From a checkpoint of a small self-supervised image encoder.
Model: 12M parameters, 32-pixel images, arch mlp_mixer, norm layernorm, activation geglu, moe expert_choice, num experts 16, patch size [4, 4], layers 14.
Training: muon at rate 0.013, 11500 steps, batches of 512.
Data: trained on microscope photos of single blood and bone marrow cells, 194171 training examples.
Rows from expert 8 of block 10, named by matrix and row number. Rows with one number belong to one neuron. Each number is 128 + 24 x the weight over its row's rms, rounded and kept within 0 to 255. All counts start at 0. Numbers have three digits each.
# gate: expert gate (model.blocks.10.mlp.gate, 16x64x256), inputs 0-127
# up: expert up (model.blocks.10.mlp.up, 16x64x256), inputs 0-127
# down: expert down (model.blocks.10.mlp.down, 16x256x64, transposed), outputs 0-127
gate.30:070110130140137139141107129093082152117138130109172117116161082188108113138133112115074134140150108146128161128158142134140159112143089160131145123088138136119152124134129109131121148080107162178108091115115114157153140116128102094091135130149181097159072163079113058108084137160161085124162163143121150155123119058134142148109118122148126130146144137141149144138131087129102088115112
gate.31:145126146136123115152162122104128114114106098183160100158089150119121156116137119122097147133167174110121122108099109143112161127131130146141169136121105094113139108105146099130078102172163115132093176130173098159116130113141119090095106109124178160172150116166094135195136117110099147117150122178149111143107125139139118119110142133136156140102084112157138143145121086161129088180126
gate.32:170148168138161116158125132135115096130159108174126138112106144086174156111087125143129114100127135141141128163124152129106148111158105149120154093129119151132090156118127138145160154149141094162126146170125114130109131110170113078090134104129097104110153142149123157124126100124060140149112168104157164100133102121099110130137098186119150125158116137082138125151168112126131145103143
gate.33:063122122166125177129126117181129090137102133141115115130160108124153094118148158100141141158145102101114159124135097129152155155129123107098143125139131140145164118116171101082165123171152149104115142152114156139099123162087156106115168125157139113120201122113109118106117120180113185151126149123115124110132160124117137124120144075106111120126108142090153203140118170100121139119102
gate.34:080111140133144099148155108113074165122104117097142185113139122137132153135120152156150137164141104137108116115134135127099126118084116131126133134142152104116136166148082129135106178133121106126191179143136152116116121109117152107160133124080130125101139129133147140167168119114122121137118105144110103108107129116113107138152107174177119148084118127153138155124134112121096112127143
gate.35:085124106090071085118106138127116124113080124188151131142118124112122099110168126162103112127139129109162146089111126131083171157146120153132106187161111140107143118123093128129127123127102115099165130114145121162120112084117096115133133159165174118171151126138139102148141144113155153143183109104118109146197129145105087127167098154121101118111166100108170119174103130127128091091141
gate.36:104138122129112082127145155255106126125136111151135100123126125106098095139064133147129153124156134125120145150142123110132114155130146085097175112120144137123138108084194143137141111130134107075138109139130123095105122161078179119123153118140102105101141116149130145143127145132146174123097130127134151151148088144139106130111163161153157129101124157129147111111135141103095135127155
gate.37:106121141096122128118173148134135134084148141132125116092099172097095115157131127149145129101117142131171096125131109098119145147148164129151174152089106155111106124121141092110126151131120105109180140147148139114086100117116097105119157121085114167165111117141129146144116117121157123095116157139143115142166121138132150142123169157133120131130118126118122106142070145157153142125166
gate.38:103115103120104130104124090165136095120079117138143148135144158157116123128090153120084136123114118169137118139143147156134109145118136104103110131122120107135117119104115120130167135125130097106193189172149110113129122151138179134139144158144119107115135113098141123115131155117075137161128108147167127150152098114105138131091099141155136136125119112139126142118091095113107108162137
gate.39:095115109124141096079125119092137111149111134152130099117128139127123136109223154169157120193137108099147105113134119139120127130102130149119121136144155089136176134105074107102098134137127111161121123146120129125135110146128120144123123138119135114155113110122082143128116133123152132132149115139166153114094137135124119158085111164090082125140182123139135129115127119120146127095115
gate.40:103117119107145103153124121092157122133101122130114164138116142157122096156181171138120127138086093124156165127116142119130137166139145145148139139121156134118136119104120130139142087106153135083124155147130114120119133115119130185121137114136136110150187104134151191084151130168174101171119144138133136096134072137165113101130123088118121129141095133125107156092096136134101151112137
gate.41:119153107101118132143155170108096118135092123154089125143130127137152129107096091113112128122144147117120116107110105147124089139114093113123125128138145099095157136144114117150113148120126108104119080133136121099129097164092136106135142107139110094161102105114147122124134121131152145113203125113119154090197135109115113129181149096129108133149147127099136125130144143114155122102147
gate.42:121098139127153121094174089161165135085152142099104141139163086096127101118108102127120153161118103153111120138154168124122165087132173123152110166144172127103138123139141117191130064151122124141131061128083162161122149105128162162134120136130106198137153151106126096154138162129137141134113144165133116102107111133145153098137116135138144122101129149157112113125148156114124133154153
gate.43:145113138152119166097140147096109133140120127142156168106109162129135138111152140139103140114156140121158140152106136143107135073158112122155125100118140092147171136134098159153112143106134124151130086146124107092141141130160120111149141113147132123114151101131089124153166130152156156133117112104096144132088126089101106147133141075134104105081129129134109124136144121097138156111131
gate.44:123100118134134158142107129147199153126143131140138093112178133137101120147107124108132130167105125167103105120132129143139143090127144087126096122132110123126128107144127116170183111183091145125098106094117154134157130141130137136112075083121099132150121125117117099110121136115132155127121162161147104144129111161151121139119120132159123142139138101089094089078135164135174124103136
gate.45:130120125065149133127124135138122123117147124114160105149141161154117144121106127129107119082131096168132134127112153131101131117149138162161132118150122089114113126136138141120165111102127108120144140140105123100099138061117145173129115098123143120122179116078136116114180113100123148128119125107146129147127148111138088103129102107161150129103104122120103143145167138162108120107098
gate.46:110139136166138160144097117146143135118134130089106102148133123189134127142121117098119115141121200194146112142082115116186111113095149127102124149097154097076147098090133120093178132135144175146110082115123103112126123067149110125162104110130095165121136123108144100126106112151124125157123167092130129135154145140130119161097146110124151121173133159140128106088094143137127126133132
gate.47:125116109130127147159119150108097136119111151140126173124122123156069127112113128130095117138142126141126102122144165107122101130131151129153198143089108119143115115132075095126130096168154118143141159076168127150106170102149133132151148160159121149138137109088130072154141071114134113089121129157125101160093114132145113149101109173127147140136135160192153090107079114148103119099146
gate.48:120105134116111147114130126110130112114082138105127133101108158126122073131111109149129133123105141149113120124114117113128156127126128157128152168108129131112117132115141114142125106161107106080113116116122100072113111159175114145122128099151135108142176111122115203141122082139074134188123165130113140181129092162123128143123132166133140128155161136146122154157127130105112124139120
gate.49:143091137129116153161156113157114188134148115158113171111122143098151103113112110167123102128139151090134124118134126130173113085117174079138178116112111101100140130144095095128134141099114094142106111111143167154130157185139129142110128104097111146121139142089136169125126138131093120147132134105164135120120095131144147124120143185115162129151116144163093153170166081121171126123114
gate.50:084154121135122166128134128128121116149145137190134140100082187142163129136099121128118152156124127124153135118115136123092191162112144137124119148112131120134099124128142132107128114159116104087119178182141117152067093113083172110135133149156152136105159141139119135114156152131141189112136136124145130114108103127123140124102121146146164158101143114109120149134094120112118161201132
gate.51:143140134096136144118123139121107117132122136123118107125121139127160107103097170133136117128110150094107087124130168126137101159134107168148154148075151092110098106130170138114115131137115111165131189118162125129124127164193121129073121128130124126122094074138144111137132106096081138146118142110198152147085077118111156121129128178127124155136120105124142137105081137129178137197139
gate.52:205095136121162167124118177162116129073127131133138143105172139091106155127117137122139144129139126152195118141135137117140093118145157100149127105090115137120156118097146116123095134155141125150109122157113107126097124105175119119109161133163132146140100130123113154144114115087093113118119137167164174160069110111119166087129138162127118114124133139116107122130116150125135119151116
gate.53:140104104125105159175112146102109127135097107143145097103130137117085141101156107125149139086092121133107149148136149110118116136141102107144145124129145111110166126111141100149153089137108110110107164153138161121128150131053123143109177132133159127151200103086079174095132112145153113116149082151207181091115138114109145137138149167118112108122153140119113141146139167134130112147123
gate.54:143095116151167134115132088110105156123124127151140107137146124109112128106100136132151109146157142111088089099099120091110086138097132147118153125124146097118159139123109120151136121158142149088087183146132142152123147125153143117156142108121103132171143120119084141158126131119129145114121109116166133095158114151138127169133139181113126120146140152103132083126134130090139105116107
gate.55:180163140139131147107157128144109120098109119155129170112121113175122104091146117131095099067149168073115147118109157143127162136119114147116159146107144159127132138130144128145094110134128112137125161131138093098128112150154115115114138138122130104101159113139108095141127127157160164112116138166157140151099103107129101108166139137120124154082104151109141137197127111118140123074118
gate.56:121141137117081144123135156108109120156122138115110127149106165113131097114154170103110162165126106134143100106086122128143111100094151131151108125129167089111108120126134131081143103101093132161166160158158150143121109060081135161143088121155128167109161095128089111119160119112112160171114083107118115139149108135132143143115110105144109154146091148142140130151134163122135110120147
gate.57:110139116133151148098131108106134147165125139135113153111102142131134110142147128141123152132114132115087118146143133136150061090153099096124136164164134112142140121158129091135133131104115122104122086103144130166130153076131089140147142099190104154129219104136069107084156142116114150133158131105089136128148107115124154153143135155097094145107129154111142134095145153086117148113140
gate.58:152117105118120075150101151104088085134107109158139128123088121129120148124172108142120149180116159115136107139129108118111129133150123155128182100151123118105137114139100133159093129128158129126123154097141145133092118131178083103126142126111109132126116114145076124139124111133134113148152142140125101182141142128130076139121135137134116154119156141096125129130139151130139084100111
gate.59:138119147125122174083148090132129146135169138113178130104139111126139129092122113117117100102148118177132137133128127137131191112127144179133178139128111122128123118126109124105150125181136126102158171128111107085121120082165126091158133114134101166153138130128122194148104131145134130103150184179095109172179111087127136158142115132112122125152104148096148124168100073115125117103118
gate.60:227132132119128165107125134107122132111126147174105118133151122109118092148061096115124132106129148121137097141106112133124129075144134152139163113142120107085120132135139114141136143074153117149148179139120137095101139191152093142133171138123146130112115113108141175144175118123065123139142121119137119150148101128129109123128118065084127117114115116128120134136136098127129109181128
gate.61:103147122133128144159174127095099145130137128123128135111112103100110160126177120135109186146112104144140175156118128126141093110175135124122135134131153127132114143176113112107134137105075109130104160161142119196143159122052117173121132109158112128155171119133115166092154122096154143103143121099152172170110121078127138120168147157093126157149120139105123136098126161122126128141133
gate.62:125144106131125185108088138170127138086139129130140141143132132103092092078142135122105137100095141136124137118095106101119066122129120135130153132140110111146149134167133147123129120168150132111135096131138111096119096133142127068104151160104119126140163104178135094182117106144140139133126146153161147127093113124165122146159137150114127104099101118122103132162103134170145151069138
gate.63:117150157120144170116095126139151174111190121129157117137117137173135085106103120083121158179109147139134128124107119099120093062135155116109124140097086153111187111139128149135132132148107111158112083128106148151115127148114136100161109128120111179125101169113127090118097123137143174144090162102148124110135139126112137175159099145145151125107111107107118168092124133112162128137168
up.30:139150144099124134100125107228181103123145147144115118148098167069136128112122154124173114143124126120132133129127121132108119097113189114124099148200140129146149110125142157115131104186141072084121135151126138067097113134132128142135147090131101157084161106161131130169147133114111157128096099155107094120108132203129149091153148139126126094110121121139108153130126156134132164114134
up.31:105146082129110170081133079125126108154151117065175102102159111152087131121199136134105095114115127137112140130107106142141123131112075133106091117163095142123136133160113132072127114122149158136125107142110135137153145105153108155122115097141106139155128151176130158169112140136196133136142155118105142167143148150113144173128122039107115109128123118142137137160155147103107139140128
up.32:159139101139138118114125086100137154111080128115136094105149111157092090143131109122144118136064107160107127112128131130138098140098115133141123164127129092142185092126148094146117101119105152092091123110141099141153110180074153126147109149141148138132087124113129111104125189152174093128160099169149140135146141146131138139137154122132132140103134099098114128115120114118117097123133
up.33:182149130101146089123123140091110157110160133143122133110124145156132156146100107129112129122131152140148078138123136132111140113128144169163139155120110135115111142154086153206078131106128117161134108111147097120129152101159102160146110136106100164127053125137149128151171113066123078109136124110136122141118098125119114136133101164139120119129130121140114054132125086152139146135128
up.34:145146138140057101118166119164155095146133112115154107113076124111118104119166140145138119134145128128089169133119125177146148154167120099127117121124099125123135103120113096108125087134134140096107138173114099145134101148106124129106128125143134111121164156188090122100098130120128132132133132137141119116203100150102151127162144075116124129157129111120163104155098120112110146122132
up.35:148121171130164154153149121124129110125126115168122143107137111171151120145087145139129108217104156110149140163116128130175136125111164123100109136122131121149171122104081110109109151110129137096079102141116120084132116155108134117104110091105127124110121136099146153115082147151137112150122166114137134112098115118111164091112154088128116118137125161096106153150204127122160151099116
up.36:125150136120117146123157152216129127135151119149140075110114152139071088128058126147118132133183150127120138145141138122159100159122148116097146127097099125125118103084213168126128127162098121096136098151133112104105134155127181118108161143132125085127156126122151139129138128144149147133081121121146140140122094139150116107083168142141153130120122132111164132114106145111052126132184
up.37:172137127156131104139128084129148155151161096104131129096133087126155153127130118125140146169100078125073126141122160140133142108120138161112110104144157116139095145116172146151126088129137122150120147124090118134140140121169170155107085108111111128124141146107160134125146147076100139134124111143147167123125116080129147152092103150111140153134129124153142126107163133108102124140139
up.38:104156126130125133118143090176121109097084122140122146113123120161146109159090129118102137154152123123133093161139081092147148163131133131094117168104133151153140106136127104202140128121111134093152155168155118189123107154087189120075142136138145128126150100144131136122106125112051144127113104154147133115142109145111149129113090081153150154124120142109133118147127141119113129154146
up.39:135102129122130113162141143134152141136090103137137141125139140139116139151140123096130136143140162181106161152140136142134118140137164113153112107114102132108122107151176116129130119150125134085126156167135119143144126144130132132143124115162128118107165119118158141084138138124163123127127111144033122142121109128137129107191110081156135138110114139107133074127135111136110119154145
up.40:099116129141141125146122152069140138131097135114138170112111129133149100144175156157126114142133097119155170114095116132118130169131149092153101126120131151125144114180138152130140111119113129096104089081123126093123107130113147120119139129150140121128164156157149146088118122156187083158132170113143096100142119120160108153193126100124126099125117143113110161104122138125139160089103
up.41:133161150109135107088117100126137117085166113095157128120160134096076144120140151129126105166140126108105131121141110110160123123124104110130095114135122159148152126141158141086113130190136135150115167144141130201137121117174123123070109103118111151124124158129105179132140110153091150135089133121165135154136131160131141133131156113106109149118153116155123124135166162112119129154120
up.42:094115105146111147163106133124100100137086125130131127119108167169094160126171125121136138143157151095159123109107133134153121143089137184114128163121124137154140103120108134127128144104120150108129187167137129084138110125092103126166156131137202088113195100123161143159114096132115104125120098109100131124112143189113111132118150097133102106123160163113134142137116119083086124101085
up.43:048125136105117099158136150123137132125160110128122133120096124156163146121162112144170115153122119166083121131142113140124102161126120149122118146146114114092149147147124135130135160137098129142147143137131127145152122077027144148148136145088114123113103124129144124139158114134156102142103112112119130107145120157146115121159079118143127123108118127131134143094150109119128073072131
up.44:093093105159144132129138140143144152129142138148119075127164134176078111148164097107120118134116162131066101113111124137159126102114136145139099127140110112137117100158106112175173095129096155132105091110106144105150137155139123157106090120123121110142136121123129127125122123125076113135120122127145121109138126163138099135113189101157134139137138130104116087106161180110119115107125
up.45:113108116175104130136118116131132167159133133112106149128110131097112115142119149128141132154163154113134152119133137104118115154122133090124114116114116145143105127108130130093103151182120138136137148116164129124147153190114132116159139135111097157117113154150107173165145134137122109115143113147094131129133095103126169154095126188106140139144103088156136100068054099136126143179113
up.46:112123138130129184113115117104127154147139132148112089137134133189133120136128105131106102177121169150114123137093114125180147114101162127120117131121167094079173109118117101096156139140135155121114100128129083113103132087151111133145086093144105137146135121099162129105117126152133133193118175091086137123167145151123112154106166130142137119145151143074154116098093169099103119149126
up.47:104134093132135128112121130071148130109085159152105137159159100190124092129163087088099087144114136154120128110128145151126097128104128159111135183118135123125138105150117077121136124067114121114105118097155119188110134194164081130125125123161159064134172113099118094112129121147131135148157099094167118109134126139125133129108133101117111112119138137125138151097149153113119112102128
up.48:122110127112105149099136117132127114108099138105125142097111153124126095140088106140134135113117138149125133128114108113121164120124132152135144177107132126109104124140153139134128107134099114092123128095122110114104133172178124129130133098158133132134200110135105149142124090130088145182120186117136151178151100162108149158155144155135154140139148129139126160168121141101116144134144
up.49:134148104109158125102117133152165092121151153128143087154128078112081145150145150100091147154126061095117137127139121130115123118106111129116095114141128135173114129120129146120104086136137144123122146133097106187124157105183116128122144136142135160132108152151161159149144119129182137120096117142107140141107130104138146115107144073103129113154131107134145103111141181097130160158144
up.50:150147161123146115137122132107151147122159112071139138149159093116135150129154134134160133118144138143111149128134144105098122099120075141113134110127130114132084121139127145125157109089137163133157170116116116159138134082194115113118160116107122159143117130121169164170129132153111090102108151141120174150133120068167106125194097096092161127178097141145138118162123164154159145087114
up.51:169131130101098095130126143134115142095089108119128131158134124126181112135119153112141127161144149110157081148124143128122142148109109132141137139059129111117117116125166150104126140107120136140148175119129125134105091221164128135125127137113123126129130084155161135139152124116122161153105162107115142137146073145120140116135138076126102142124123131115122169085123119131116145225121
up.52:114123122123125137126111167117130145116087107123130160122155144090105133139158127145124111169136126174162116149123144133153092148132144108145110098104102109120140080131112130126079169162137151117107125133124123161082125089118116115169129152126131131128081136141099107136092092113137135126108109144139120145090116141117180155134100111173129135099145150141103143073116128121098097129108
up.53:160111077141139152108148119128123106165137123098125150194106137159170100131128145093128121095148137109136128115128136135136125149135083135135085118129161113085067126135106138149144132090125106181118101098113107144159080098125153145149109121142172103115077100137138166171108133121164084097130053124109106116115098180163071112129090160127118133140141116171126097146167158096130113132067
up.54:105157136141152122112115163146160101167146132059126123141103114130131134147137134107118156144111082126136160142159122151113151128149085099147129081140114142146103125159144133137139139157144122166205106118148146130136119100102111161094062116098137190088144141092121122100151136110089117143132133096112135130131131117120108133130137107150138150138133069153139168114135146148127143137184
up.55:167092121105132137106124143119120148130148126101171136134115121098111100121061120125170144209100081138105092122147111126149137131152132073145099127168115123145138128130089139147111111151156152160148129137130124110150125116219126120137101140130108151131095190126108142139124119075073107127127132121134126097174111127123120168150115171145103105140139123128146103128154144124118101133145
up.56:135108113158107145120100133117155129133138109126111105159116107180121143129129137154081126072130143117133158122127126126143157141123118141137103123134105155115122098100145127128138194112165134121123114108153107096132122128158134122147147090105152119154124103108160152123106104094121128151164157129127121153152187165113092140063140114113111125102107108125136133166126059189151138095120
up.57:117136127125133127110100110146117157117130125155150118115090114137121125125106120141106155128129136137114103160143140115148106091121096136130149103126156142110131131132106122134132153144154121131148102132137122186130104114143104093113142111117142143157156122117112093101133140124115172113133156163096147141158104108153135135126173185106119151085135109136134135094120193080102097112148
up.58:157113107155145090163126159100097101132132106172141128079111108166120151129124132156088118196111149130153132141137112129108130141162103156145164126128110102120133120128132126164116122136169114125134147110143156076089143165139109139092137125090142120112080143150095114116113110100097104142157165113130116097120135139101101160139149175163124152114149135080132110134150138105110101074131
up.59:106147114134145120189101163117129104127097115131076123165129151135110142162152143139130159161129142084153107137113116113145109146128120068100091123121172105122110112112163136142128122065144133162094100123131155115132126160110138150108126126122156099069155129142127037123138123103108116169110084081147139100114131159135115096109135121134129125124150120150106151112152190127133153153124
up.60:071124108143123101137128126142133117145126109072143120137110149159142164124198157140112130148119106136123164107147149119115142178108117110131105147127134154143115121101110127102145117159097145117115086109114105144153119067089158119115073109106117119156113160144120078136072133134165112124124117151122141134087149128121122113090159191185133141123133140143129104131141168162128144119143
up.61:102122123132118114159150127115124162133133131124126113101137087112060125127119113135132174166105118144157128156132100110158059109148137128112098123147138149150115155151095118103150117109094133086126124163160145149134131115065143156137128099083112129151143109115177132108180109112201139103123100102166147130108118139147160158168137166125112160139132132123144097101100182125135150113157
up.62:134116126151121161088133119115109085136087148143141141101123151116120136111176139129172132117127078159129114126110123149158073147124130107131111143180113140152127096161122084130135158124112122149167161112132132166135139116138100138074158116187115146130191106133094137105156124090117103144156105129198134148131131108103155172148126092134091136140122144120185164099130092098145174141109
up.63:115136090174104107141162099167107095159069145134119126120125112066137133135131103192134122089108107094114144124136136142134154163113053118142177110147166115138105151118135099136149123074144126094144204143152123124117127147131120133100165143149118093127162145133101144143144148142101117122172084129144138096142088106144112093116152135103129122174155155156155127191156140124096120113091
down.30:139131141130149118139115097140125124137145174100166113162138086141143110131138130114093102135171121135175134142122099144172126089066154120143146122121137125120141116109149132118139071146112079120136110095117143118143077180088080104140114103098126144118112136076136112129145124124146128136061126154164129127154080073142150140113099126141132138158141148144142128125107082133132139165146
down.31:093152124110112120111120154081094143151107137154132100097126128136126143158144135081101140119129150133136141115132065149138141185206132136139158161158121109141127160134123120119140143156128075133106058168135103130138058124140145142126105095100145100145118125222084144098144125127129143136134108126140137136158096085130114163135154095128113114137120126155079113144113152113164134129163
down.32:128157110111117140123114107131145145111147137134123116140149188118145106158114119113126124138150124131123128131107110098088137157137113125152134127126127137110130138137134142126093076121153188143081150104148100124137169149093121123121104135133136141115145124116158127207102127107122142125116138146152123117110150146150152134115140110129125131135073176104135064095148154111133123126130
down.33:098125126147132139136130140134136145146152159136145155116111201088143070141070112124162110160122117116165153137149140132126136100101140135158123152143121140131090132121152068125106131138118152135106106126120129151154144113119148132121161065122100123143050139137129114165158170142140170094182122143134140144153119105142100101155145105183116103125120146133138103132122124113114150109144
down.34:122135125154128105139120163127142075132148143103136157108130161078137118147122127147152150115142158160128141126145076125131131105130100141133119143162116147091113096112086087137102151104118122114121135171103121133104116109144093112131098089114146140146117111124125112196143130120145102083163107164149109121147105118165120114116131173143128111132122034117138098180125126158112103096131
down.35:140101145140121100106144094140129142116127088128120140075112098109140162111135101148129116126124122126133110123094105166106129133210152134112108184154134112123128139167146149116110128135102100106047160104110142123087115084117115136149139125151149127151129149185157093067110103115121115105125133102135146151166155205134153126127167126135071170131107151128122131129131138133145121173136
down.36:098121112137111162123147129177120167123143129119118143141142137147146149134076108144163098148145130152171155131146117104148121186095135157141100160078103127130102070130131149127132103148175115124105207112109157113143134130149151161149139101110124161121174111103137102137121127092111116083109115156148093112112179126109095075131126126110112064140130102190097111149109122139113146155108
down.37:104147153150151140102111130115163128130126094146144145104132117144135123125109150118184135124084116111129087127113129092141144086156146092113145091108132129168156175124130151106119164110151137133105125095151133119078146113140130133163139111187152118136102167061106114095069163124113115113123130233155133116135133139107127151157132117144102105156129146089115146079135169131121127134125
down.38:182117141107158127125135125135148157138156137125114131165132143116123112119122145151153111113138123137130112146151168168102126220091162157148137145135091093121130116101144158130125118132119165117106106134134106096103136135107086118148108128103121137114097135115117116106156149122117078085114098106128085121114128119135158105122157143125109081118150122126101051116135136125135140137128
down.39:128109112134133139147122149134140124122118132147125141129107134171133165104043117089170137164115100079151125120127131125120112153145151122130143132135143134088098123160142112166155152127153155171158125105172126171116157112125124155123170087106109124116161129100153151136135108164152116142162135153133158128144141136123169115129121158124139135129106108112081137122103104107157100105163
down.40:090113126101149146146154099164141133146105150125138162078138112128149113102130168100159115135115150079157143123102129116114138123143081131150112080123156132111143108193134124100101167133143142132116123147131163182117098135146148173108109103159147135131154094149119114147126117090137117160110121137110128143131107148130087088147086117112107135113141079156124115101120163149119154138100
down.41:097112137166133117138122083148145128086135146150170112133105080159117107147076118129095132098099152151144093134156144110128142138133191111142143091051123120112177074132115138129123153130147160124100147102105129159101111160111138135125153176126129142161144088169117129110110132127077121133095128105124153114143156120117141151160144136139141153127133094150159057107129116175144110165165
down.42:157143136156128124139157073129112153097145101126148109144136122184146113126119075182107147153167129106122127157074153113123149126108159132103115159138100143111109106103143145129107069053160167136154147118099129104138176116109126120143093145137173128137145138127130125171103137110129112135134086121122140109134149124076135135110173136150131125113129168133159119140098130131104104125131
down.43:104125178133081116136142120139111133119141170134114127146113134148138092114144117123120114130152129142115161138145078130148162145142175116116138157151108135046090168181152127120130165178101146089174100136133099152151120151060130122088108143120122110122132123136118082116112149111154138150156060126120123113073136135131131123157153131179156063146101146088133106120116135093154124153125
down.44:125138128097136120130135144130211122112145095151114159096231149142144116122118153122120143149100100107127160132133102143115131131116131099140133129111126143102108091083131137132103146151163106108119125106180115146116132146113147133101140097109145130132121177148111125146100130198140141138092144138133134114147155121175107106101114126141115100142116105139081131148149150082192114146154
down.45:105124160133132135139127132137138106129080132119127143111091132104118122146112129126099136128099138132119133132122108159147062161142122141103137155162092094133165121095147148136165157129133127132097146138111105166122143159185111162111139156114112131136132116145148148113042135136082122138109099114133170113127108160083099129143133124142134135144137147136146169127126128086099100162107
down.46:117157115178145118171128103154152161149118136135130127125135116152128136139120123137111152140122171116141115125141097135114072100132145132098145098111107116130112084099116156132141107144218113116122112126101152122123120113118109140164111133140094130121123121113154107100096141120098121145119148136124124110156130111111095160109172153123160094146097127101098154107147150106167139152161
down.47:100144109134153107096135148111138106105200119098150127110139182138162111116133126185131122120169179125140105139093156101146124082108126100140146150142143125156138179130139131147143105106103055107154153141128081133126167106129142072109135137182108137109136100088128142153139152143170121140196096167123129143130151129133137141112112114116082126137149122068148146124172137139137121131122
down.48:175120130134123132120128104150101120106156130098138117153134141138117117127119109115204123108117140165140103099174141109134142183077178093075140142133116129158105111096123113156142108131153115144118169111120120134125109103149130114105138132140197106100141117182115137114160162140097147156130141145093104134116104116130103119099148117080150129095102146128109130147133112128124096118115
down.49:104141133091146145138131087129151139126105121118129140145133108110131120124168133124143101107135097110136087123157128141122113136083140117109147123126114138152100122123135111103111133127131132133099114078145161101170154113179112162106166137106145152153176098129158120123131157141081142113113154145126151150127135081145164126143062129114164121058126128140127062133119157139118148126100
down.50:141124120142114163121130133073127143088096107120102133136105101116123147156179140123128115136094131118089084122125143146128155066135128117102130068111141125117117149144104121122141158149175126125108113115114108125113142167125137147128143155105086137153076128140161136104117143141129111062116098149138107123143144097170159146130141125093152118138116129130110148147123070163156148156123
down.51:126129153076104159133129082148132097081195097107117151203106167140113147141113154102126119181111114128128141129127141131116164141118146155120107106073124173142112096140156124147106138137132115120094137138109132145126112146116155151131131122119091139130090151131160088121166130123130159126147113105133113141177106095124132133156116147151152119137155123168154131126114091132108097148154
down.52:134126156113132107156166107087135137108137103097113161117157097146161103135165136128122143108167111159136147142114154142146126117134130158135132121121100157132157138132123109122122082108133095198061105089125164123149125130137110110116106165132107141103142159115116128101084104082121117120105110132194130118101121153115173123142118118116176116180128109160083119130172124128136122136110
down.53:195143107123136147135131159054084149138130133129129101122110135161132108132084139121115139131086130130094117142107145134161101081139154129118107093146121140124139166105127145097109121141117106125154121123094106146141155135178125127149111133104083127125082123108172172056144120169062126104104141141112106126125099110105110138129130091066127134139107122130140168134156112135129162133151
down.54:129107116132133128122108184122143107134144141156104078152143117112131124152178116119117142112109122120128145123170147129134088118123126138135116162137133134125134127111121100107111150139146126133147146206120166109144069114141112125078147150113155121132096097123158126145149119116137141154157123117142116118138137102139057124131109127168119136141161165114150127153108075081146097121117
down.55:186094144063118147104127119146115136123162122111141160115121129105107151142140111109155136125124151114141104124145141100143120136103113120112115089102143109126148145119111103099162141146157121123069132074129129116132189139124150155119135109165126127113155132084109130114087128126142160121123173117115177127144065159131137101096129148099132134123112092149129132146111126141137130121117
down.56:148130169140105107115146146087151125137119116146136126110145120121140121149150092100153120107114104102138101152149111123133126124123142123072136116150119111115166128154115127153131207132137113122159135111123139133169124154149120150110140112158123092131135142139136139113105151138110176072143148127110119115137105151129121145121135089108137080175152110118175105123163090169169097109133
down.57:106105094105118135131134091099137122139153148114124172169122145100127103123151135144125143112122110126133101120152138149122121165109131094092123151147118123085098094112105137098146119121111107116126102159122100167122165128109110177129131098126173107106233125126096127184150138153113165148130104113142119129140177110122134120107101119123160117099135148150135129096130143124132098139101
down.58:093117110097123164111096132159120146129107133153127101168135118162140136087164135126144132091103124154106117117101167117110131147141116117093116132132116146182099145153125134115103144156156150148133120148136095129146105088138116136112128163136102168132117083086129139110123116156166135111167118127118183125137122121118140148180149120142104098148109159149090114127115136119164127106117
down.59:132148133152122131116139117129150131140165126131058141134150100117116162155156096136115123133123162095108111126074132119115139175143084152141116126111127132141071160127119147126167114147109141099128126107151118136117114122115165126116101107170141136128155111111157183142120124087120130127149160103153165143174115146128086156118121113131142119161138159046086109067131126106112118112133
down.60:057120121114110155132133136080116138141160119132120120103118127128135098126160177120155155142130132109136135109161117123149116162104094112102156107086169125103154143149165090146111138124136105149109153152101122188112090139069163105135134118093106171149140098133112123116157108141143147133095151131120157135140123156117138132128138131062158128142141141160120164103147124115111150134125
down.61:149120124131117155107108123082125128122107156109117131109128119106140166159195114123181106089141104136100088102134132125118116104118101118121139127152114127150152149136112146093141142115076115143123128133167103082152111118122148103168113117140106141125120121101085171100147102113155124108124129131142127097115141122130133159138106114134199113125126146160113133101091071131135125120130
down.62:140112154140127090089137180116123148132093129141158168133117152061109134114114118130107146126110162138119173127114138175141060126108123148120138138141132149135150147152096118110100107108126094138111077091141114099138119173143143124129137093125121141166171149158079108200153153100135144086133120156090115093141169125128142137125120085108109113147132111150164105130147159127097109154128
down.63:128089081149125123107128142144072096169088123122126156144117097082123156118102127141111140103098120092151129122111169131122157192118102094158094127153122144158116139128104107113156101096145138117121170151111126125119123142116117140107143158122172125156149115088106130143127130132112135128148099157137155141135148163127120119133176154111095137145092109176136127142109155135085117173133